A small image flow-matching model, trained from scratch: layers 8.
Rows from block 3 of a small image flow-matching model, named by matrix and row number. Rows with one number within an expert belong to one neuron, the router's apart. Each number is 128 + 24 x the weight over its row's rms, rounded and kept within 0 to 255. All counts start at 0.
Before each expert's rows are labels from the 100 images, of 14976 (inputs lightly noised), where the router gives the expert most weight on average: "responds to" is what is common among them. Only what is clearly more common there than usual is listed. The data: photos with spoken descriptions (Open Images, Localized Narratives).
# router: slot weights (model.blocks.3.mlp.router.weight, 4x384, trained with AdamW), inputs 330-383
# gate: expert gate (model.blocks.3.mlp.gate, 4x384x384), inputs 330-383
# up: expert up (model.blocks.3.mlp.up, 4x384x384), inputs 330-383
# down: expert down (model.blocks.3.mlp.down, 4x384x384, transposed), outputs 330-383

# expert 3
responds to: text has "dark"
router.3 [134 158 100 144 133 123 140 135 102  97 102 136 142 119 152 141  60 128 103 122 161  91 115 101 141 178 129 121 138  88  94 127 111 146 167 140 132 121 112 139 146 104 116 140 121 112 141 125 145 126 153 101  92  92]
gate.0 [138 155 169 122 122 141 142 123  89 148 128 160 129 143 122 160 184 107 132 137 132  96 145 143  98 135 131 109 127 127 145 167 114  91 119 113 164 154 136 146 100 149 119 149  87 167 114 124 132 135 150 134 140 168]
up.0 [133 103 132 136 148 109 172 116 193  73 116  82 112 126 129 112  93 128 150  92  95 134 105 149 134 114 136 153 158 119 104 105 101 149 149 160  88  83 129 117 144 117 122 109 148  89 122 146 122 121 123  96 119  90]
down.0 [170 126  99 160 114 118 146 151 180 140 106 127 148 115 114 102 169 137 126 113  99  90 147  89 117 146 130 133 133 109 137 117 147 115 122 102 109 132 112 117 127 127 130 132 130  95 107 157 111 133 126  87 115 121]
gate.1 [ 83 124  99 120 118 127 101 132 106 132 137 132 125 135 140 130 134 134  88 147 168 115 143 154 132 189 159 150 107 137 108 125  58 115 169 112 151 114 151  99  97 127  99 116 110 158 104 113 140 142 118 149 148  96]
up.1 [178 137 174 126 142 137 161 121 135 158 119 113  91  93 130 130 135 129 127 136 133 123  83 144 154 110  93 131 140 117 119 131 142 169  14 132 134 132 135 134 125 124 151 123 146 155 162 115 156 109 140 133 104 143]
down.1 [146 169 111 126 142 138 112 106 117 112 142 147 117 137 106 122 142 142 133 151  88 130 111 113 109 145  97 116 127 125 121 147 132 116 179 119 130 168 143 199 146 112 156 142 101 131 148 116 168 103 105 137 121 133]
gate.2 [ 87 195 105 108 151 156  99 133 137 113 148  97 129 158 155 136 145 106 130 126 134 131 133 105 131 124 135 119 141 129 168 129 149 128 163 109  91 129  82 105 142 117 101 149 109 147  71  73 139 134 118 122 132 146]
up.2 [153 178 110 128 156 126 148 136 127 140 150 118 147 122 145 126 111 140 125 131 142 149 110 111 116 125 101 146 165 127 116 122 179 148 154 161 118 148 125 119 107 134 119 132 131 129 120 110 124 132 123 115 126 123]
down.2 [ 99 122 152 129 115 123 105 132 103 136 126 155 165 111 121 134  89 112 128 139 123 144 109 150 165 148 179 132 101 152 102 126 127 124  82 159 149 184  98  76 146 100 150 147 158 200 147  84 150 140 130 140  89 115]
gate.3 [128  82 120  98 123 117 109 137 129 160 175 114 126 116 127 128 147 147 106 132 145 116 185 117  69  94  49 115 137 142  89 144 107 137 121  91 107  93 133  95 134 111 112 128 126 143 169 161 114 167 102 108 125 132]
up.3 [105 137 119 145 115 137 149 115 124 121 138 165 153 134 134 137 189 125 147 131  57 126 141 143 147 168 160 113 141  99 151  74 176 130 125 122 108 155 139 137 127 167 139 112 119 138  78 106 133 125  95 156 100 132]
down.3 [110 120 164 140 142 144 123 127 143 117 122 114 117 122 146 128 122 109 117 140 102 128 128 140 190 114 128 125 145 154 102 131 100 139  98 138 151 136 125 198 136 118 122 137 133  83 130 142 112 117 164  27 123 134]
gate.4 [111 161 156 157 110 109  87 141 136 125 122 147  95 172 155 167 135 172 113 140 116 134  92 111 156 124  83 119 134 146  92 120  71 156 123 165 172 102 101 155 133  97 124 159 113 162 146 143 147 135 120  98 136 134]
up.4 [158  93 117 125 151 153 164  96 102 149 136 119 169  77  95  75 113 106 148 121 145 132 154 155  69 134 172 134 135  98 119 159 185 108 138 114 125 148 137 117 126 132 120  91 126  92 113 112 106 117 127 144 127 121]
down.4 [126 117  94 153 110 124 164 109 127 116 130 138 134 161 144 140 143 137 118 124 127  87  95 166  99 140 163 142 125 124 158 152 115 138 126 154 146 126 132 121 114 125 119 141 102 152 131 116 148 120 125 143 154 126]
gate.5 [116 138  95 113 133 171  88 149 132 139 139  98 117 143 140 126 144 113 133 108 171 119 114 128 118 117  93 115 147 165 149 122 104 116 165 101 107 134 106 131 123 125 116 113 131  94 172 145 117 110 137 140 148  94]
up.5 [140 167 133 137 135 120 118 130 193 170 124 105 134  95 141 136 166 133 110 138 129 120  95 137 139  69 117 143 126 113 123 152 147 103 174 102 132 141 134  59 110 108 120 129 143 107 131 131  94 136  93 113 137 149]
down.5 [136 128 131 122 106 124 132  97  71  95 123 131 130 154 139 110 110 114 123  99 179 171 129 133 170 115 133 145 118 135 129 126 131 129 140 124 129 140 127  98 114 117 128 117 131 175 112 132 116  93 162 173 108  69]
gate.6 [128  74 150 125 124 105 128 143 124 117 148 154 116 141 153 142 196 133 124 164  88 104 160 103  92 119 172 120  99 111 143 104 125 143 149  95 149 153 136 142 106 121  97 166 134 146 116 119 110 115 118 120 135 104]
up.6 [143 112 107 111 133 139 109 149 170 103 136 153 139 119 120 126 102 137 130 142 101  98 134 143  88 194 132 139 129 108 124 137 119 136 154 114 145 144 140 114 113 127 122 145 113 117 153 118 137 125 140 174 127 128]
down.6 [115 127 128 119 152 125  93  99  79 144 116 149 103 108 110 120 108 127 106 118 151 153 168  80 116 184  79 107 122 134 109 144 132 145 116 133 126 136 152 119 162 125 104 149 145 124 143 132 143 129 119 143 146 134]
gate.7 [131 134  98 137 153 134  88 122  98 130 127 118 118 151 114 102 115 123 112 163 116 140 117 106 112 134 143 119 148 130  97  97 102 147 166 120 134 170 150 128 134 127 118 146  93 123 168 122 118 134 127 129 142 108]
up.7 [149  85 137 152 125 113 104 113 143 136 106 132  74 151 117 122  90 123 117  75 130 145 135 127 102 151 144 147 128 143 146 118 119 144 139 122 113 140 131 117 178 111 119 144 122 120 112 153 160 151  85 160 108 157]
down.7 [128 147  91 117 128 151 109 109 176 140 159 144 129 117 130 176 129 109 123 109 119 138 146 140  80 131 104 115  98 144 118 116 143 130 134 185 116 112 144 161 110 146 115 132 134 143 132 120 127 122 179 130 109 131]
gate.8 [125 127 150 181 129 138 173 130  96 113 135 125 112  72 128 155 173 109 109 133 106 171 158 124 121  90 119 109 135 162 114 141  61 130 139 104 134 145 119 153 144 155 124 129 121 159  84 150 108  91 136 121 122 164]
up.8 [154 118 138  86 139 104  88 142 119 139 115 127 137 185 102 107 149 152 159 116 173  96 101 159 136 190 132 160  96  92 114 121 184 137 118 141 114  87 152  86 112 132 145 136 131  91 145  82 163 159 121 153 132  85]
down.8 [156 213 133 132 141 130 117 164 165 156 162 112 155 127 111 132 122 139 100 151  99 130 108 138  99 127 109 128 113 119 160 133 114 111 139  93 118 149 153 173 155 126 145  92 132 118 120 165  98 121 144 123 148  66]
gate.9 [155 159 116 130  96 128 170 110 150 132 116 128 158 146 123 145 146 128 156 137 137 121 125 130 113  90 148 159 122 122 133 133 115 117 150 121 149 135 106  80 155 155 139 148 136 110 101 139  92 100 122 136 154 175]
up.9 [146 136 123 119 107 130  76 120 120 134 155 118  45 125 116 131 146 130 125 150 152 102  97 144 119 104 118 139 134 104 166 126 143 127 140 148 144 140 100 112 137 121  95 140 149 142  92 127  95 104 124 183 145 133]
down.9 [128 113 130 133 128 131 106 126  95 116 131 146 106 130 122 144  42 116 134 123 144 113 172 110 146  46 120 126 142 126 121 122 100 122 104  71 109 143 123 117 116 119 121 123 138  95 140 134 139 118 154 113  94 185]
gate.10 [135 153 109 121 134 109 116 128 160 104 129 117 106 109 157 122 115 106 113 136 125 121 137 162 129  99 135 127 141 158 130 108 140 159 156 127 113  95 135 178 151 110  92  96 109  99 133 137 145 146  84 140 139 124]
up.10 [ 89 150 118 113 123 122 101 156 122  88 129 119  70 149 124 115 174 139  98 143  99  97 153 110 140 164 104 115 140 162 165 153 128 127 162 141 161 142 137 107 160 113  78 130  92 128 175 157 111 102 133 101 122 119]
down.10 [165 175 125 102 102 118 128 144 111 163 116 149  58 135 143 120  83 116 128 118 119  96 155 120 117  86 115 121 163 125 152 114 155 139 127 144 118 136 129 182 129 126 115 147 132 137 150  99  84 130 139 155 129  82]
gate.11 [110 116 174 100 161 139 145 110 139 120 122 149 111 146 158 152 117 168 134  86 121 124  99 138 158 171 154 120 115 101 153 100 114 154 129 124 108 182 162 152 148 102 153 135 118 142 116 156 149 139 160 135 119 103]
up.11 [137  94 162 158 143 148 123 122 120 101 120 147 116 128 132 148 134 142 100 148 123 132 119 123 125 167 117 126  78 136 166 158 123 146 107  90 114 123 140 159 151 133 136 110 132 109 147 110 141 123 169 105 109 134]
down.11 [146 121 127 139 114 167 101 143 162  94 135  99 137 134 167 148 128 160 108 148  99 131 113 123 104 139  96 125 138 144 139 113 111 132 139 156  81 171 149 126 119 105  83 100 116 104  97 126 125 116 166 164 126 133]
gate.12 [108 128 138 100 119 132 139  71 167 126 116 138 154 106 112 123 170 101 133  84 106 147  89 136 128 171 155 130 132  72 109 123 155 132 133 136 166 170 136 131  95 166 132 148 146 129 122 125 159 126  80 116 138  92]
up.12 [101 152 116 124 131 117 127 173 134 154 141 104  95 107 119 105 162 129 114 137 144 154  77 119  91  87 124 121 102 131 135 169 147 124 139 130 122  87  79 121 158 128 134 117 143  73 124 161 151 120 151  94 103 134]
down.12 [133 137 125 110 122 112 112 110 154 119 126 151 146 138 115 131  84 117 144 110 102 107 164 100  99 176 157 123 127 132 113 144 130 131 120 139 123 152 110 134 167 132 132 116 158 140 151 114 110 155 122 204 117 101]

# expert 1
responds to: text has "white"
router.1 [116 123 115 120 126 125  72 125 158 154 142 101 148 139 123 110 196 132 149 141 124 170 111 171 128 119 114 149 120 155 124 115 152 125 224 124 119 123 130 141 131 143 134 134 121 154 128 123 110 133 125 164 122 135]
gate.0 [119 154 123 136 146 113 112 142 117 137 123 131 204 143 127 163  85 133  91 127 116  96 101 125 151 131 145 143 122 112 134 114 132 114 105 160 115 115 125 135 118 128 108 111 151  82 134 103  78 130  78 112 134 162]
up.0 [117 114  93 113 159 155  79 131 134 121 116 123 255 130 140 140 121 148 153  99 149 139 123 138 158 115 147 130 116 175 134 123  99 128 130 133 116 136 166 151 128 104 120 125  96  76 116 106 112 127 104  85 130 143]
down.0 [129 126 114 137 147 110 105 114 123 124 114 118 104 124 104 133 172 125 155 137 119 127  97 102 171 164 166 142 100 117 134 118 136 120  89  72 145 143 120 125 124 114 141 131 127 131 162 123 145 125 142 140 124  48]
gate.1 [170 154 172 154 149 126 170 129 184 122 110 139  85 166 103  93  88 124 113 147 137 116 100 132 154  78 116 122 130 150 151 103 132 118 143  95 106 124 126 146 118  94 127 108 171 135  95 128  82 129  82 129 144 120]
up.1 [123 118  72 145 104 114 110 154  54 126 109 124 164  85 139 119 209 134 132 109 123 137 134  93  92 209 120 117 132 114  82 132 149 140 114 158 131 124 136 101 135 143 131 145 106 131 148  94 156 120 168 140 142 128]
down.1 [134  80 109 134 109 112 127 168 183 119 124 139 172 140 147 119 111 120  86  96 157 152  93  86  89  98 151 127 138 130 149 105 102  83 127  63 100  92 127  93 148 141 169 120 101  96 120 142 154 119 120 134 109 135]
gate.2 [162 166 103 162 144 158 140  78 120  97 104 115  84 155 127  91 131 127 111 140 134 121  43 134 144 105 147 123 119 131 150 138 156 131 134 104 132  98 123 132 109 124 132 166 135 196 129 110 179 121 134 158 136 193]
up.2 [149 170 114 146 147 134 182  84 109 102 131 122  42 132 139 109 148 121 125 124 114 134  49 108 127 113 120 100 134 143 141 142 146 121 130 119 116  97 130 121  83 110 121 137 154 177 125 130 170 131 130 145 128 170]
down.2 [115  99 110 144 136 156 108 153 145 107 121 132 118 140 145 112 140 139  95 118  79 147  64 145 186  93 126 140 124 128 134 111 107 128 145 166 131 110 144 101 150 104 112 124 113 133 152 129 138 136  95 100 113 151]
gate.3 [109 124 126 130 144 157 153 116 126 138 145 135 141 117 115 120 156 128  75 121 100 132 176 173 122  70  86 152 164 115 136 107 143 148 142 156  84 113 132 118 139 156 145 106 141 140 114 130 112 152 151 109 160 127]
up.3 [146  90  90 114  93 125  98 111 134 115 124 120 135 110 115 115 119 133 156 156 133  98 109 133 140 162 135 117 136 133 101 140  95 131 166 116 103 137 124 148 121  98 129 168 146 156 141 118 137  99 116 143 106 111]
down.3 [149 143  96 130 131 145 143 126 113 137 124 106 103 131 109 112  58 110 140 144 106  87 104 187 106  98 127 125 129 122 124 132 119 115 140  23 111 116 130 135 130 140 124 126 149 107  99 129 126 121 134 139 159  97]
gate.4 [133 120 138 110 134 112 183 124  93 136 104 148  64 147 128 124 140 120 130 137 140 119 171 139 120 177 103 127 145 112 164 129 109 131 137 155 144 124 129 133 104  98 104 157 133 119 137 145 143 130 139 145 146 170]
up.4 [117 114 149 117 116 117 159 127 119 109 119 135  86 141 110 124 123 115 137 143 133 142 145 141 113 170 127 132 124 132 168 151 126 113 142 164 130  91 120 156 113 108 108 124 143  97 131 156 139 128 104 121 145 157]
down.4 [128 130 131 122 132 142 115 125 166 184 101 126 102 123 132 105 191 126 139 118 100  97 178 122 151 137 164 125 123  84 146 136 151 120 106 169 122 141 111 155 129 155 148 125 122 133 138 109 140 116 115 146 155 155]
gate.5 [117 130 161 191 132 106 107 142 135 153 124 115  70 102  87 102  78 125 124 134 119 139 141 132 140 138 103 156 150 147  95 153 138 157 172 166  95 130 173 129 101 116 162 157 125 119 154 170 146 157 170 102 122  73]
up.5 [135 129 130 111 128 150 167 122 100 112 108 124 153 135 148 168 174  96 130 132 102 153 123 105 139 142 152 113 104 109 156 103 104 110 104 158 153 130 108 122 157 132 116 147 157 142 108 107 115  98 143 195 131 164]
down.5 [128 101 169 140 137 158 158 111 107 137 100 115 170 142  98 131 128 120 129 137 104 118 181 128 178  83 182 122 122 137 149 127 128 119 169 133 161  96 114 142 128 119 142 140 134 139 153 101 148 133 146 113 127 114]
gate.6 [109 163  55 138 125 125 104 157 136 136 135 137 131 106 135 136 139 130 107 129 125 151  79 142  92 160 108 120 126 113 113  87  98 139 159 101 112 128 128 124 148 144 104 163 154 114 143 136 132 166 170 130 128 113]
up.6 [165 116 156 144 112 134 138  89  98 122 167 136  94 119 109 155 113 129 148 114 111 134 161 113 194  95 126 127 140 124 103 138 127 109 124 136 142 122 152  95 101 124 126 118 123 135 120 119 107 112 125 153 150 119]
down.6 [134 149 143 126 132 134 103 129 176 159 123 114  54 112 137 122 123 137 136 124 100 132 196 124 162 135  81 132 131 120 137 132 131 143 107 159 126  93 114 101 111 138 121 129 114 143 131 109 103 116 121 116 123 134]
gate.7 [146 104 158 110 142 133 143  68 155 135 133 126  95 121 134 142 146  93 165 107 145 119 156 100 120 191 129  93 133 117 124 111 156 143 121  81 143 104 134 160 138 133 144 100 109 119 117 113 116 110 114  63 113 132]
up.7 [ 99 110 133 107 130 139  96 121 151 113 147 142  81 177 129 132 136 105 167  82 165  95 169 148 116 167 136 129 120 133 153 107 157 144 119 107 151  90 164 152 148 137 131 105 112 125 126 133 107 120 136  92 134 142]
down.7 [142 140 152  86 125 128 123 110 148 105 129 115 163 146 160 129 145 156 149  96 106 167 144 115 162 150 136 116 144 142 128 127 134 144 137  74 103  89 129  74 119 124 130 125 120 140 119 150 132 101 128 115 130 157]
gate.8 [190 139 119 141 147 104 129  82 137 132 123 135 133 116 101 142 127 139 147 122 153 111 135 118 125 138 127 163 104 162 133 123 113 126  78 137 125 103 115 123 129 130  74 125 112  91 153 151 138 134 114 124  93 103]
up.8 [120 108 137 104 140 122 139 115 126 147 139 171 144 104 157 152 133 132 105 116  97 121  90 103  99 141 170 119 146 131 138 125 135  61 170 126 134 157 133 181 131 118 116 144 109 146 103 114  72 123 120 115 129 131]
down.8 [162 105 103 141 145 120 104 139  99 140 154 133 134 105 157 157 101 163 161 115  96 153 115 177 171 136 122 104 150 113 131 115 101 132  87 117 111 106 159 109 124 131 134 130 133 119 124 116 109 118 109 118 144 135]
gate.9 [124 120 128 120 146 126 167 136 164 137 146 121 151 133 119  96 143 159 186 131 127  84 195 101 187 149  96 120 130 159 127 109 134 133 115 115 151 134 157 107 112 119 125 147  91 110 152 142 147 122 139  73 155 150]
up.9 [140 163 142 136 116 141 114 146  88 114 103 140 164 148 138 156 131 121 119 152 154 168  93 135  99  69 148 132 115 137 126 133 145 135 124 140 134 132 100 159 112  99 110 106 125 105 120 132 118 161  74 152 101  75]
down.9 [144 152 115 134 120 147  85 142 141 138 118 132 103 129 152  92 111 165 123  95 135 128 195 153 112 176 120 152 148 130 136 102 108 113  64 100 158 135 102 159 118 115 139 139 121 156 119 117 127  98 146 117 142 131]
gate.10 [ 98 125 116 127 117 128 120 117 163 141 130  98 103 188 153 116 105 111 148 123 127 124 125 183 160 110 101 118 113  66 120 140 112 127 146 131 127 138 137 179 121 106 107 130 116  79 138 119 146  95 125 139 130 137]
up.10 [118 120 117 160 118 121 167 127 150 102 100 161 112 140 161 120 130 117 128 110 103 139 109 111 180  89 131 115 127 110 139 108  81 164 134 144 120 159 164 163 116 104 126 137 108 102 173 108 163  98 133 120  99  78]
down.10 [111 115  89 118 121 118 136 135 138 137 111 130 106 120 121 154  95 135 136 109 124 138 103 121  70 136 180 138 114 176 158 114 152 130  77 101 136 113 136  87  94 125 128 132 117 163 144 147 125 130 120 124 108 200]
gate.11 [114  87 118  86 114 134 140 123 106  98 120 104 121  89 114 129  87 149 110 116  95  82 115 133 166 108 130 110  98 132 104 115 139 119 112  62 179  95 145 134 168 123 152 128 148 149 129 109 155 109 160 106 157 132]
up.11 [112  90 137 109 134  99 101 153 115 112 112 134 144 120 157 144 103 127 124 127 169 128 135 116 125  57  81 104 157 137 126 113 140 121 140 127  79 135 162 125 168 138 115 129 112 129 139 153 103 120 129  86 143 141]
down.11 [120 150 140 119 136 149 170 120 128 134 124 121  87 116 125 112 144 127 142 135 126 139  54 158  91 111 131 145 139  91 146 120 147 118 140 155 123 119 106 201 125 114 130 118 117 143 176 120 145 135 119 108 128  99]
gate.12 [123 119 140 156 166 143 125 149 107 118 148 120 182 121 148 132 175 111 107 146 137 109 136  95 109 110 126  96 103 134 133 152 121 139  63 136 107  95 174 156 116 123 126  94 118 148 102 113 151 142 125  86 128 145]
up.12 [110 144 131  95 110 131 118 133 117 121 152 117  80 156 123 115 107 155 142 122 149 129 121 168 114 150 117 143 159 116 126 116 129  89 169 115 116 172  92 137 140 115 125 119 114  99 113 125 109 151 127 148 144 129]
down.12 [137 130 102 138 125 130 130 121 150 137 186 134 140 134 103 113 171 141 114 127 130 132 106 151 170 104 143  97 123 163 132 139 139 144 151 131 131  85 104 156 115 128 131 122 139 126  88 121 118 127 139 140 109 104]

# expert 2
responds to: text has "grass"
router.2 [149  99 176 134 132 138 104  85 107 126 166 135 114 156 118 143 135 147 161 117 137  91  95 134 160 104 132 114 144 122 135 133 125 127 114  78 139 152 118 123 123 112 122 114 130 113 116 140 107 134 116 143 137  74]
gate.0 [160 130 175 168 137 124 129 103 155 115  82 163 130 120 160 157 100 137 111 140  70 145 118 133 164 152 114 112 130 123 109 155 106 125 103 157 127 121 141 187 127 126 127 110 137 171 112 160  80  91 165 155  97 139]
up.0 [152 160 127 145 140 125 119  96 169 144 112 125 146 117 129 160  87 127 122 140 124 138  98 144 192 184 112 130 144 111 126 131  81 130  96 162 109 132 133 190  95 121 111 129 105 170 107 135 104 118 130 120  99 123]
down.0 [130 137 105 166 125 191 156 133 140 148 159 137 147 126 160 144  90 142 109 127 156 166 119  65 164  77 126 148 141 161 118 101  74 146 125 183 135 123 160 132 123 110 154 120 144 132 154 141 165 167 164 125 148 135]
gate.1 [134 145 100 107 128 174 121 159 129 120 165 153 126 164 114  96  98 154 107 119 131 124 122 174 160 145 142 128 117 109 146 145 148 129 138 131 128 177 129 134 155 110 116 158 122 123 103 162 130 153 119 113 111  83]
up.1 [131 107 129 124 139 156 101 138 176  96 102 118 129 142  87 142 125 162  93 118 156 104 118 143 180 188  98  91 126 113 185 176 145 154 154 132 147 130 154  82 140 167 177 127 167 152  96 137 156 123 127 161 109 123]
down.1 [124 154 129 132 113 134 110 119  87 101 126  94 152  90 129 143 145 104 137 125 114 141 170 127 126 162 134 123 138 152 112 117 146 118 120 145 115 168 131  91 115 142 136 131 117 122 143 107 124 133 126 150 151 126]
gate.2 [114 124 126 117 162 123 120 114 206 130 151 107 176 107 120  91 168 126 140 122 144 120 157 102 109  72 102 110 119 113 101 113 104 137 137 128 128 107 119 134 107 135 151 145 121 144 130 101 175 116 169 117 140 186]
up.2 [158 150 165 153 118 159 146 120 161 119 133 139 120 120 137 124 159 122 110 121 148 151 133  91 132  81  89 146 133 159 148 154  77 187 118 133 138 138 125 122  78 119 134 114 150 114 148 128 114 109 154 115  84 201]
down.2 [ 91 119 141 152 144 101 160  83  92 122 117 132 147 131 111 106 131 130 119 118 134 145 124 126  79 182 137 141 109 150 102 144 135 107 139 117 185 126 148 162 150 149 128 132 121 124 160 157 132 111  93 136 147  50]
gate.3 [118 151 147 133 128 135  88 131 128 130 146 126   2 130 138 139 154 135 127 150 111 130 125 140  55 121 170 148 171 113 144 139 127 113 171 120 132 123 136 192 106 140 121 110 117 124 148 106 125 155 137 117  99  97]
up.3 [134 156 140 138 108 126  76 141 137 102 150 135 107 149 145 115 136 123 140  98 154 126 161 150  99 128 157 148 144 121 142 139 125 107 144 128 108 128 113 133 109 153 119 142 118 111 147  98 102 144 152 132  97 156]
down.3 [118 183 141 134 117 121  55 137 128 127 131 140 103 125 120 158 121 128 154 127 190 134 193 126 137  58  94 110 125 142 132 126 110 125 126 146 131 141 139  77 101 131 114 104 137 133 106 100 122 123 146 168  96 140]
gate.4 [108 118 131 132 136 125 136 162  81  94 147 106 158 140 123 128 144 127 155 174 126 126 136 130  95 100 166 142 130  94 144 112 143 136  96 117 136 132 137 102 149 143 152 135 126 141 113 148 141 135 157  54 123 113]
up.4 [121 179 137 133 118 157  67 144  94 123 176 128 133 110 115 115 112 122 149 142 129  94 147 150 149  92 148 150 129 128 150  94 104 115  94 141 100 126 102  76 122 159 127 122 146 118 120 176 125 129 185  73 146 115]
down.4 [155 121 138 125 110 162 109 124 140 166 134 144 131  99 105 161 120 142 125  90 131 141 149 104 160 127 132 123 149 148 144 151 115 125  98 154 118 100 137 147 104 167 145 114 152 116 117  91 124 119 114 231 126 153]
gate.5 [148 105 132 155 104 129  96 140 111 149 167 123 120 134 144 109 139 110 156 189  98 169 126 137 109  89 179 117 162 127 165 126 121  82  96 177 134 124 112 136 104  96 145 136  82 109 114 106 119 122 106 103 148 149]
up.5 [137 119 111 114 133 112 123 141 134 131 137 128 131 114 135 161 119 120 107 113 112 128 102 157 162 136  57 126 138 117  94 119 105 169 174 145 156 138 128 166 120 124 141  98 148 134 122 103 140 115 147 105 149  96]
down.5 [158 129 178 128 129 135 173 153 174 155 133 132 198 156 102 158  79 148 108 100 136 129 129 174 123  70 116 135 131 131 152 112 115 104 138  96 110 141 140 112 126  73 152 131 123 126 139 117 141 119 135 194 162 168]
gate.6 [114  81 108 173 134 113  89 123 144 146 171 130 101 111 114 103 115 131  97 170  87  87 156 107 144 101 116 184 108 119  95 128 135 115 156  72 159  87 108 113 134 162 111 149  87 144 141 138 140 129 121 159  76 156]
up.6 [130 149 130 153 146 104  94 134 191 113  98 121 139  92 127 140 154 104 127 164 112  76 148 169  86 123 139 121 124 105  70 140  87 132 147 119 134 128 112 117 154 134 142 117 160 109 133  97 135 119 136 150 121 165]
down.6 [127 124 126 122 119 120 123 148 108 147 104 133 145  93 119 103 110 101 136 113 130 132  91 161 118 140 147 138 145  98 109 123 129 137 166  63 105  63 119 148 149 128 111 128 110  93 152  71 113 131  93 111 133 119]
gate.7 [128 124 105 132 111 111 126 156  93 109 126 120 114 124 143 118 138 128 124 135 112 159 113 112 120 109 150 136 109 130 134 153 153 110 158 124 116 100 127  87 127 130 147 128 158 138 138 122 155 140 124  70 134 138]
up.7 [111 133 128 151 155 163 204 111 108 143 140 110 144 114 117 109 129 138 130 110  96 123 125 150 100 105  98 114 131 121 110 108 115  88 179 135 134 153 141  97 130 113 167 167 106 106 143 103 135 140  80 215 159 149]
down.7 [133 131 109 148 111 124 163 122 144 102 112 122 115 125 107 134 131 114 112 117 138 145 113 137 130 103  96 146 106 138 117 137 139 121 148  85 128 162 133 129 126 102 150 143 142 150 134 120  98 112 144  44 129  84]
gate.8 [109 101 128 150 152 127 120 138 163 119 175 108 110  90 115 110 126 100 100 110 109 122 140 133  92 118 115 158 101 116 141 140 129 134 120  77 137 113 140 133 144 173 128 137  88 138 138 115 153  91 103 134 138  91]
up.8 [137 117 126 127 123 159 131 116 105 120 116 139 138 115 125 136  99 146 153 123 135 150 135 134 158 153 140 127 172 124 121 113 110 145 112 147 145  98 112 149  95 115 115 148 133 132 129 145 138 124 137 147 137  86]
down.8 [148 161 118 140 126 151 131 160 151  98  90 117 105 127 125 124 115 120 132 116 144 146 119 147 119 139 143 150 142 138 133  99 128 155 109 185 131 139 134 126 109 163 144 164 121 114  91 116  74 139  99  68 132  96]
gate.9 [106  66 113 121 119 124  96 126 151 134 128  95 137 135 135 108 165 156 160 137 124 159 169 123 108  98 106 160 149 105 131 129 169 108 121 153 133 103 103 124 167 152 151 163 127 146 116 149 160 105 126 179 137 129]
up.9 [137  88 142  96 137 121 142 139 158 146 147 141 134 166 146 102 152 135 174 139 158 141 161 131 123 127 121 172 123 110 132 129 127 115 131 163 102 133 122  83 117 156 131  94 131 125 114 150 117 125  89 194 133 105]
down.9 [145  79 136 103 119 131 132 141  98 159 114 143 142 126 162 138 165 178 135 130 131 164  95  89 131  94 125 137 140 120 150 108 147 109 165 113 128  77 141  57 127 145 147 133 130  75 113 156 110 145  99  48 124 127]
gate.10 [183 110 106 158 117 131  99 148 114 117 119 123 139  92 121 112 147 122 122 104 126 120 129 132  94 111  86 111 119 140 126 129 149 143 147  91 107 110 130 109 113 113 137 120 104 158 121 138 152 128 160 103 113  96]
up.10 [142  95 127 102 107 125 131 125 125 130 126 123  85 125 122 147 111 135 171  96 131 100 141 181  62 109 116 123 102 121 164 142 110 135 114 157 147 127 119 150 108 120 152 144  93 120 129 143 132 121 129 158  99 115]
down.10 [101 109 210 124 129 110 168 135 123 121 108 149 131 117 138 163 152 143 104 113 146  80 109 101 149  70  95 118 127 147 144 120 121 141 131 117 160 114 153 112  92 160 119 118 166 146 118 121 137 166 138 131  83 106]
gate.11 [168  99 108 142 107 141 107 164 132 142 111 137  78 126 112 100  99 133 120 116 143 107  86 152 132 116 129 139 116 105 115 108  66 162 144 149 128 155 134 120 138 143 126 154 144 159 104 120  99 142 120  89 120 119]
up.11 [132 137 136 119  79  98 116 152 163 108 129 125 117 150 105 134 141 113 120 118 129 129  97 110 136 153 140 104 103 132 147 171 133 124 114  63 142 120  91 141 132 120 112 120 170  58 119 121 124 162 165 109 143  83]
down.11 [120 154 165 133 122 134 115 114 183 106  98 133 124 107 131 164  58 122 142 117 140 126 155 106 186 148 117 136 120 106 105 141 103 136 161 150 138 146 101 177 128 144 117 119 134 106 133 129 101 129  91  81 138 154]
gate.12 [119 154 148  88 163 166 150 153 139 145 120 136 118 129 104 168 168 114  83 161 110 123 182 157 142 169  96 108 158 107 125 132 134 125 102 127 150 137 127 169 121 124  99 144 116 156 121 119 126 156 148 138 112 103]
up.12 [116 145 127 120 117 125 160 113 161 119 129 149 166 142 126 140 104 132 144 150 110 129 123  99 149 129 177 166 138 118 109 131 127  96 124 128 168 133 101 117 119 116 155 142 145 126 129 106 128 115 109 151 166 108]
down.12 [136 135 122 135 118 110 190 133 154 122 117 128 139  74 110 128 114 112 134 125 149 127 108 147 113 175 164 118 151 130 116 145 140 162  69 118 162 143 123 116 108 138 156 161 132  77 106 126 151 154  96 120 161 157]